Rows from block 6 of a small image classifier, named by matrix and row number. Rows with one number belong to one channel. Each number is 128 + 32 x the weight over its row's rms, rounded and kept within 0 to 255. All counts start at 0. Numbers have three digits each. After the name is the row's rms in percent of the matrix's.
After each channel's rows are labels from the 100 images, of 14976, where the channel reaches its highest value: "responds to" is what is common among them. Only what is clearly more common there than usual is listed. The data: telescope images of galaxies (Galaxy Zoo DECaLS).
# c3: 3x3 conv (model.blocks.6.c3.weight, 128x128x3x3, each kernel summed), inputs 0-127
# c1: pointwise conv (model.blocks.6.c1.weight, 128x128x1x1), inputs 0-127

c3.89 103:143148128182149143101145149171110171187115139135117175180142151110151127163124073051138078134153164123134096138104137085117162142112149080156071151131102125161120095078144082098172148077139129147133158181139145131145174142122124127139099080066097133115098077108059124153164167116067149161146166137082070064170141165091115098144163123150112081098108119135128173094111124158148052096173
c1.89 101:125102179154138122110079122175123199234102160143145205187133132122128127135174121064149116088167138108146141149126118109137156105151159119133064104125086134157151086102126088087126134046175102150165179174159136116113130150088139145139129084094102140120133080107069089107167172115136125180119105105094077093166115115092138101127141136134132104122149078144125174109101092158155086114195
responds to: edge-on disk: no; bulge size: small

c3.82 088:109037135123118105134139060132186138133123152080092109135104106115105170161129155160115099126093142081169096095095090173092084149159137146136139158048169118121152141201179189158080113136111110078149183158117160129117149082116179065142164162135081138107072124101155120126104113110131114125157125132139096128158077129129088120147176127119157130133195105161091093100169107181136075098098
c1.82 102:124086179149092082092100107120217136145131161113135103162099117093081130125151186137073113120075128079164090110097090159113061133131179178092144154060145100143130159186121134144085157126093144095143150153134132087140154130093216079104138135099099064142106109105145110124117138117140109130124113099102060148115108094129087160116158150100132123168169102151116135157152118198137045100118
responds to: roundness: cigar-shaped

c3.4 082:151102130143056062102116161157161109136097163184167182136109085100104136106143155167131119139092119131115151141074133135116121089087140166076116121169155176147100142126192120140119095142121132077140074131121177089112133154196160064148151158083113118112170142140128102091071088185193093125128177177139128099181131132118111115158131139063119164113124104126131167109047175110180121166137
c1.4 100:144117160109094130096122127155132112135096161151129137124127197113118126105127158136158162115134090096116094111081193096132113124119127123119126086121127126113141131133193139142118109175136146136175077183146121074087113048201130066150145172075138153131089129162116158103105081103204156086101207080129136104160126084093109057142129131037095146120133137101085158111062155163114164140110
responds to: edge-on disk: no; shape: featured or disk; spiral arms: yes

c3.3 082:091194121091131155092125123125074129099125148182135148137140179101077128104160141120117084159155151120072145136127153105134077063087092137208073072123112126077088135129124161109074141103140122120122127229131123105113119150120108131097119146129162154111121139146113140206064104162128057127157117128131132101132153097090081113111134165146105138112143147067124184201118181158190114099136
c1.3 088:125185145102169131086163155084126160113104153116165141146137117145108133172154173104189143068159126129051169129113152150127101079098127125153132077119104132140051154103174165138147106155094131125141182227151141142093109143133157210085128126139156120138150151089105135153078097164124157174169173123185123091077177124163078172100089128117135134092148110131129157163132170146184098140110
responds to: edge-on disk: no; shape: featured or disk; spiral arms: yes

c3.116 087:109077129079062172046125077199116136125140068135138077199077079138162098119132116185054130189152171106134102154097092119125145210103083151154109138101122139137119096116084123109141168145124168137116156124139125131132108130112152087122095110174124069089090111125103100112153093156141112099118104122131198149098140141137111092152148157189153071121122169146123117158115116113099072119163
c1.116 099:118101163111073164081126156155143113105114097113166069181098099148111117141146125176061154180201165092135150163127122117127107206095119132150097131150135115141166077127153117140123123106140161131146162112137077166158136156146144131106066087170159106129087143157196110090127088151122105116133065106087188164082104158119129128176122129189113055110105089105102131147137109137152069102206
responds to: roundness: cigar-shaped; edge-on disk: yes

c3.123 098:131159129133129094074131137136136057128164107143143096081105062127105145128104124128077114104130147134124139141185088089181094160127119120187115088147141099097060171134089128137108113088118124146166175195126145121124111151134148097131129120154150140139138077129116135110108184172070131138089096099091135053074105092099208140048156115144149065094159176143130102152151118050123080099115
c1.123 101:145147158173130058101111149077137093121144082139144068127140070116099132168094125112112165088093180161127186133171091092161129085111116132195105093152121023074127156124129153109119078082124142166170143133122135106109145135113125062114109119157141141143129096098127175136098189151089122070085120149071157077083125067146173138109126124162115087105159144124140117099106105086151085112085
responds to: shape: featured or disk; edge-on disk: no; spiral arms: yes

c3.127 102:104153060082111091146136099132194127148112137178101137121082166219141156105171118115151107077089138119101099162124160123133151125126103108153139090149104146098140116173128119056104198140137168126119075161139140133143101098153152103176056102131139124120097125091164159161106110163179111070110097095142053106083142085122069195074096121095124153115108128076148143164143154148126146181135
c1.127 088:128129086076112145153104110146168114145099158180152149111104181224071121099194089156129124089094141140139104146111162100172144116146075183161116117152136130140128124113123103068114174149168155156117059127126171148120110141127187098180057128135134122140145110100181111176120093162134141078098090105190068115126151084140100185098104130105102108119084145105150132169120100152119125170058
responds to: roundness: in between

c3.113 101:108130137127128139065155135125176148191092107073115132164137117149157127145212073163168141134153048106166161160144153146137133114086129113157073075131098109177146161102150124101162154165075086109115183091179139141114158139123051144100127095150099127114185181116102124121081161088113114120113107125124116066190154090121120107123120089155157125089153070103105087097083146121084164118089
c1.113 094:110103136156138129088131178125173172161074087120120128163141158149129161145185084154125154112160059142118157124137140145121179130103163066143105096150166090167138114104165099139120192168078067096133170099127188147124176128115077112119117092149142168074178164146086101102079127063125107105095136128093083116161177107115129123114113113095144045087168093120094124103112164165089177148098
responds to: roundness: in between

c3.86 095:151163135046106180135112110133079076192112057158090143186109121101105121150118136175110145140135127126089126087150133078069074131089154130148105135100195160096143167155162183132135124187086137088134089137107098063136114144118141160125173133143117190163182149132126169145136119118171135135119133107108082098084099079155073123163090093109176116098093121170104073096114156126174153134118
c1.86 099:145160090098110151157112092164062084142101098123105183180110062097080108128109167144133167140154146134107168096127120074101099123117148144130117160113162174057165133075176171145116105133076120102133105078110116070143110126116131135139139085129181198190176139068203167133142136122151154137080073156088098152095120142146098124166135115129163129139052163131102132133130152127086111182105
responds to: roundness: cigar-shaped; edge-on disk: yes

c3.30 119:023067144159149064101051121130144144106125143115123073169133110121156111150083134124150113096186144091104142156129129173159136124143144095166164145150136074080103118163117193101102082090137157087111142126125165170125141114102148095176128171093129158151129092122149123063091104159122167093115128075113076116119143234113181137133158101119141119177129128158176150135121085164106123135104
c1.30 104:080105157113118060111069150129124134133117178137110116119134077101172090113120140127144124078202167102145131163144139163138157146132112092168133156099108084092124140165109181047110082100133183122114134130176169168119124116098140080166168157084169165087150074134134086097078096139103186098124130093126072088093117204159156139125154102139149149178127132103200140125071108115100153152111
responds to: edge-on disk: no; shape: featured or disk; bar: no

c3.63 099:091132102137127101104119087059154120076113156103176139160164068090167127088132128116114136118120125158113050122100108114138161145138104211111140163113218100163139119052208175131110110142124097103126136137074141115169081095095161138111095189186151078132089122185118157103109162147149120123134092061122074142126130128082168128122114109088109139130123156140145103149145099109071115147174
c1.63 098:086170111101099119168097105074167132106125167086173129136170092079154164125148121131130085128131149167119111080115133119156173143139093188120114126109205097161122118094179169137090117126129119060137149087146101119150097088091148142122085164176165049115102139189131133095095159112144126115118078071109079057072124113141147137071148113106118095148067130159107097136161088090082107100172
responds to: edge-on disk: no; shape: featured or disk; spiral arms: yes

c3.78 093:131117142147162133097094095140132103116090132121161140128096129117163114180074081062107001164142153112134084131121040108096138111111153141185150142108130121111078169116135104095121108134156099153171085064113112142120157133102140162120118132139182161108092108097121118185105139129124133156131110101101088167122055141116129189094123169110175152080121118072143108126191150146094202134164
c1.78 102:154108135126189122130085111161124071094098145118150160153072133170154162168113040103128112201114167078103088104120073061134160168104168167163142124102129129079075177092150093096128107129147143160174096031122078124126121125104117135158083099129166166104126109122121124132143131139092163138175124134125083180129080180118141140083127164096129122140115107070175146110116157111092159111167
responds to: roundness: in between

c3.45 090:084157108098126136125080153105109141139101069214090170082119125120121091074147104138182157107106171129118115087157171095105097108153099113163130082139127142068111113166140150077179185141147114134070080146153109114153107143122104113107122110105144201189101059136089123159141154111116128197109122174153028102112144103128097109117155145190129128161082144133125118156139188157155122150115
c1.45 090:071129093099147157131095160176105123108112147212096137074161138114089099113142098151165118092154148155116150123166116098123083074190144057151156086166145110066137138142135087114112146149110129151084092143094154078120133154123112084100093137102168201148089100116087128110144172148159143154106136175149059125101161107178101079096160160195102110158061093141112155133125136186150143158133
responds to: roundness: in between

c3.126 076:108102138178134106033139097145098140157143161148123087062115094164152110126115147103138089135098167134115166131147183136078137119125119096110078149081150079151194183151105102091123147072060207125141118139111146116101101128130087150146154120110094130135093147099174114093089110125084081089087189122166174150169092148109185107076141155140133123107094163122148100194143177167123158101117
c1.126 092:099112144148148137083110123089127188144133162133111094125141124176186085138179129109110035123090136151149134131139130103124145119115188098119087121114116114119186171117129090149134078095129187105156064163153129102097106159132108126144148083119126095130116140134113100071064143120105115078085150146070195097098170104103160148081137115175166167067115114167165083108164151199125139065175
responds to: roundness: in between

c3.44 105:083118128100087090159127115189109144177130077169078139132133092122120130088147122186083069139132147118103154174165141103139128116105048135142176063144095172124111178161119110096158135146159113105124083113135101102164098101085072129127092121124121121147054129202134112144163095187089164155125088160140048134106147169143165130115169154087124157163142152095110186181147164131139141081131
c1.44 104:060138149090087140156079156172089148153125087136072121153119121113095105089141090202118078129098179096146123172170163106163147160129006121137150086117111135163125111182098092101144123097159106148167103124157107134114099114107138139126101102079084152140066127196126088116117097135134159136137098163165098102101149119159159128080160118087127154110122155099136198182091158168122143094102
responds to: roundness: cigar-shaped; edge-on disk: yes

c3.11 098:066150128145084170175044124163130174080067111108147153142152147142170129112081103106079099173142160114140107132140134197124170141173112169123106152170091161149171149135107080202162088141133122154073140157077153180105167124115132165128103144106175088145085126125117103098110170190092108144182134150140152124126106135046155106119116150157144135163095100152051126127109135081132115106130
c1.11 106:108146116129112175203080123158120076080113121123180168098134106131108115132080103128137163174128158105142074115128133201143123132167149180112073153185132150093167116098123068150157086159113112163083119190082118165089179128140110162086142150147189087100145167132123090068093141172101120120181142178098134141158141121066126078092153127193157131119106112100086138132128135078150169142118
responds to: merging: merger

c3.112 101:107122075117137139084093153125105126113137113164108175160139156147166131105089135159205087119146123134096080088143089138104101102107081087180119173107137113102143124099117128057126068116068110111128094156152199123085158142085184129156156171101118066147144201145139116120186114123150118133136077134108147094125083089148140141200101140181124078172038117132179131148103159133111133145120
c1.112 106:098136118128166129085069175125110097118139131196119185137192155154146127126114156177144097116139112123117068125111123148114126131129098083158130142059162114093146086108087116075124077073092104090165120154132203169074140124063139145135166144098123133119173191177103124135106122138145131138131110116097146099128078131180098140162107138154057077177031136135174104138100127124083142172139
responds to: roundness: cigar-shaped; edge-on disk: yes

c3.43 092:150101132067149122087092107064113101163122118184135120140183134124148169099111117108142021177155194111100142127082139081058167169091099102129150108114134107130143111146136099164124110132116131088140086116170112142145160139170101101157134137117151171115082145140140096150113112181067155156120104170161149196110096142108083172189131197139110167116046168105109109145115170124118127117152
c1.43 097:113100142114163107074133111125098069123126157244174133137129137128149146119111145129119079176169193125094175116072059126114138127045070119158090119111147119091080064148147118169134143159167168089159117103164130152119140127161136170157128133126100116073083162151103065141102093144127183144134117171191122156119086143143082138150103158141146140139069130127130097178114165139097110116154
responds to: roundness: cigar-shaped

c3.19 111:200149135096128092113165131139092112138087089109121103133091062130133072129129128167111152142086116139106134148100112118078159179116159185114205146089126136136103214076136130129065116108151185124151127068142147101109099092137102054100106076140161133113147150113112170150150172171086194077138139128162133110117074172137087095094153151086177082170129111087132113154118119178139144112122
c1.19 106:163155071114137110104138116128102100123086080111142112152042102127113054097105123150124145126095133139126170172124122129103173156095174209149167120077168128120111219117126124114078087128157158143129128051159171090114098102137115082091109091131170159086147136115092169137185122166119157061160146102192136100129097144112121117093102129146186111153154094111138093136127103148160173102074
responds to: roundness: in between

c3.79 105:157053136103130124198145101100101094091075163137093147127106116119143125152146140083152081160133166086139198101158161062169137125164164110183102142124099117151137075130153126146074116134076089092131160136154094071170118120137131113124108142140144120141099123165132069141082143156167191131136105148076134093098139161108087152145159152149129249125100062138114182101097129156146110123143
c1.79 101:150061188134146170156128109109125105097101142152110129139103118116166128194148139092142073149124110096158188081179137072164172133148136103162106111124146140129132091111155134152035098168095146144151103113141092093161118097144166111085104059143160146115097129166106084125080134162162145157106126146104111111092176199145122175154134125134133243137093082145129177096154097120145100151167
responds to: edge-on disk: no; shape: featured or disk; spiral arms: yes

c3.94 099:131133179053118122124159131124146121164130185122082124136100107135094136155109165048148103105166162151112159111161189091141074139151099105151166156120127107083135086179122149088098174121143103119147069105177145095150129137131168076083137120130129111177108139121126171096096148109155060203137071111063079134112099098126141156098180136162100148105118194061102131152128132162083092107151
c1.94 099:131124157111133167137124131129163148143090193114064135174190103133084117147091163120064082128147172128138165141142142107130105153115096135178125157134117102126105102143148138102051131160090110087107096091201160096154131152169134060102147147106090129167077120126097142106140137079107040195085082132053098152167105077143162144144155130172104149120114172084070142126102120170126128127155
responds to: roundness: cigar-shaped

c3.26 102:109116141142122111178145146145128149144152185143057211089125127116109098158126093107180127117094132108133213161148157160130067115110146104085113156135092120107118146154138069187137155066102063098117086085136177105147129143104150069100142121150173137155088130129151145099117131122103107149219116125106187122108128183095127169122077114146174197088127113083152094123087092125125082119123
c1.26 100:120079144145139085181172122153133130148171156122078231094113126127142081175177080084135100116089146116138196111123157150131114104138140084059099165128113147160117132113111059196167117088103060120173117104141190080153102121128133090108178104140128150127111142102142148096101148081118091137184148091069158140100123176081136164135119118172142156100117121084136112098138123156121084123180
responds to: merging: merger

c3.114 108:093082128127101094105148148138088110141110135152075194093135136134155100156111147075108108141067127120147166146077129158149117132168141154136126151118190119106119099086131113098174132092164117064182144142189107119199090093049108105106103159096118123178062064129103133122140076121125186115168202173108128148095139101181123079120156111138114110112112141116098139087059114160109112123184
c1.114 106:140084134150114107081161138169092096141087093125101146070162130119145092159149152084125112116099136132131170116052160169167062136189136167117092140129178122126124116120118081076180179108122133062169156102161079140200083084072101143124110155122107101147056125135133116131166087165174194110118173142124139118112128109153088064125148130132127114068123153141158111088082156157107159091139
responds to: roundness: in between

c3.7 099:133177132198203154192100125135058068126103097055110151175120135134152112120121157161107131059117124128129132123110121149097134148102104130158149166131055072092121116125141078179121115140098178138108201132155124113078088129153169171151100134154084146112179136114083122126126096098062119125126169150174123108083105167106162143169102133164140070124134107194142161196109115112128141133120
c1.7 089:134170157188198116166037150150082073118099107119122119151118140125097161113169159168127125090093118129097117136112102139142062116092100150183139124107096102160119095168133040160122126126119151138130165130134133142053097107125173100129064145108123133092181139101094133124167106154035118102125157143167106146131099175121164158149131116182151098128144082188189158147156108119176146095141
responds to: roundness: in between

c3.119 084:123178163143089141083093145127119099089164110134129122076102129133150115112179102126131121109161166096111133102115133158109161141083108133121085134221097137146097117157180117141128110113123167197229178122081170120072125124107134110139120124184142103064126170127145189103196114110098160133085112095119173140110217133128136129119106123038128110121109105107134092147158100119129195129085
c1.119 131:079098157098175107059073142076100149119099108094170122146077130130121129118116097157156088093130094131120084133112109120168159153068139110145086163106147133106188154098105139175084125113126142117168170181094164146075115051149102102123107115143080127083162126124189090125227104142116215125137125096153117120176136137145145149105125100060130108155112135125138097074152118097131190131111
responds to: shape: featured or disk; edge-on disk: no; spiral arms: yes

c3.71 102:118186089069139148124185143203131110130134116099147104185129125120154120167160112107121137119103161170185116067136099104142163118131138161145131162126104117085132095101137119110085083149132114127137194105137148111173174179121171103118166165157145102094184076113100142155188152118152119131106113142114149082131083099082141040064138134080100038143111127110128073066107080120128131138091
c1.71 096:069130140083084130075146148169124108130119126134169130162116115133080120174129137122151079118128150106168098104194105126144137096115109166173128156089122117099174076117124084081099110181128132135177198079146148136100139118145184117122117122129099141069171078073068114202159150151152154129094105147155173052146120136093113081064132128068118076106145113178146076099090117107131126087119
responds to: roundness: in between

c3.77 090:102170121141153139166069113134142084145235131131132083219135092122072095127137161109116116137129121111135068165116113088145147131168126136096110127144086148069089085078111117128117139121141129113093188077101074096107171094162109143129102108188164133095117097111102102190113163112117133128151104100080136163099090163128165144167122115088112113143139114182088083130107092185143044134144
c1.77 093:117126162131140127166098158110087086139197158139170119209155090104098077137128133106100123114132124062165095187099150111185199136179172157078120138133147098082096110060117101093126140096131135134118169098117115131105149076158141139067106149156134152090151123068073089158120123125159144122156132133105112128095125167141153090155087140104138117128104153127091086163067147219123085093177
responds to: roundness: round

c3.103 087:120154166168106178139103158193105099111065182128093079113091128082159144153144156164144154103101156131111115118120127092121099157104127142112139167120123151152126109161134087094084140060119152088153133230192137118127076135073145119130086145140159103181166055115067126133081131109108202136087080117153103113136129034126117102120113139110117130139093179140101146182145153136094137155122
c1.103 127:119133121139130111116088129203119104073159152133093098084123129049149132145147144139115161108067143149148074100153130128118194138140109116155127131089145103113130141173118125099069129065180078106154125204126044115172103131109112122166145125100173182125126119143094080093128108091157079093129086124150086088174092071098145127115124133086156161162134197134163185136160127162122151167177
responds to: shape: featured or disk; edge-on disk: no; spiral arms: yes

c3.36 103:152151118126116144140107133155077118156113089108089095182112086122093120145148117100170115096118097132123115110105165068154106132153138079118198157093143176120178142147128069199175094126199130143157127084173103099130162146160135089146112086125075167076104125080141112158137114164110157174113075119138096145092207151139120097093137125060140167128098130124091153090110219178133173146133
c1.36 116:108196123134111106154086161130069129122127091131110096161090096117094129154196107137204094158108097117124115069104156083157086172115134085112132144077150138094153131140127067210116056101164123106177105146149105100138147143158112094135151049110103188115128096098119126141154113143111149220104095115118100143099161138126161128122131110100107175187103148114118151086142186192137126138156
responds to: edge-on disk: no; shape: featured or disk; spiral arms: yes

c3.110 106:098170139194152186121091157148101107067121143194110122102136117109156076100093092137116085095102172138095093132140167168160119078126144091150147184152127131126129091138092097093111148109089104136151161146080160149190128109068138145144160205152146160175166124135122059065150046145193127079098138150160124135095130109108185126116063104106145096119114125160088111171120133134142127156120
c1.110 096:140175115192156205158096127202148108067099128147117156109133146141117067091074128173066122121080156124119143113135189151198143135113120091150109191216136147125121127131111114085092103139095082125156138151081113136186116119119157108127157193139130157179169094125131081130147052117171138102114148180146127122097147080125126102158121090124136132150147079165104096153121165126129076117115
responds to: shape: featured or disk; edge-on disk: no; spiral arms: yes

c3.69 091:120126137126166103127091124041066123141124107151153132127134164106093114140107110119169104177174161140140099099109148158106130111102191149089128150127147096119110115170145154086159190073140138103192120155146132160110153159167054076125118089112070169183162145192082135118076147157166101073104130063121124053115105139113096083159138158167094177137095091132175120077119122138126112109099
c1.69 104:138148134097123122116078092070087109119130133172152165150097175099120129131094091085165068160145192110126106139105149157139149103071182154145108137122114131123122070166121103075178186095163123158131096169120073172148173164158090126129118096112073173158157149143098152159101105111117109084092161076141110078101121090104128102134135181228088169162097121098156077098146120159092097140113
responds to: roundness: round

c3.51 105:203073066105114097116138099107175123153155124100138103115167179138080126149136098106112113126174115153094133097133128097150154168146172140126097146148094111126095149168129131155116133202133153129161097140149151047158141165158150128168110111122111096133113140131177150158095175121122152111087098097037111161138125143113129172135054135082139156123136152064066141183078135030160134088152
c1.51 107:182076108103104117093132092079176125163158098083106108186113177117111158173163159129082129136182161140100167106145142100173149122105125155132118129146088041113095146184083186146107141184132126123155088111112124110168134122152146143148100101114123104130157096156154155203108166138134131108123110075024113162131148149075148135133063132092117144122134120089097133186104121071138144071169
responds to: shape: featured or disk; edge-on disk: no; bulge size: small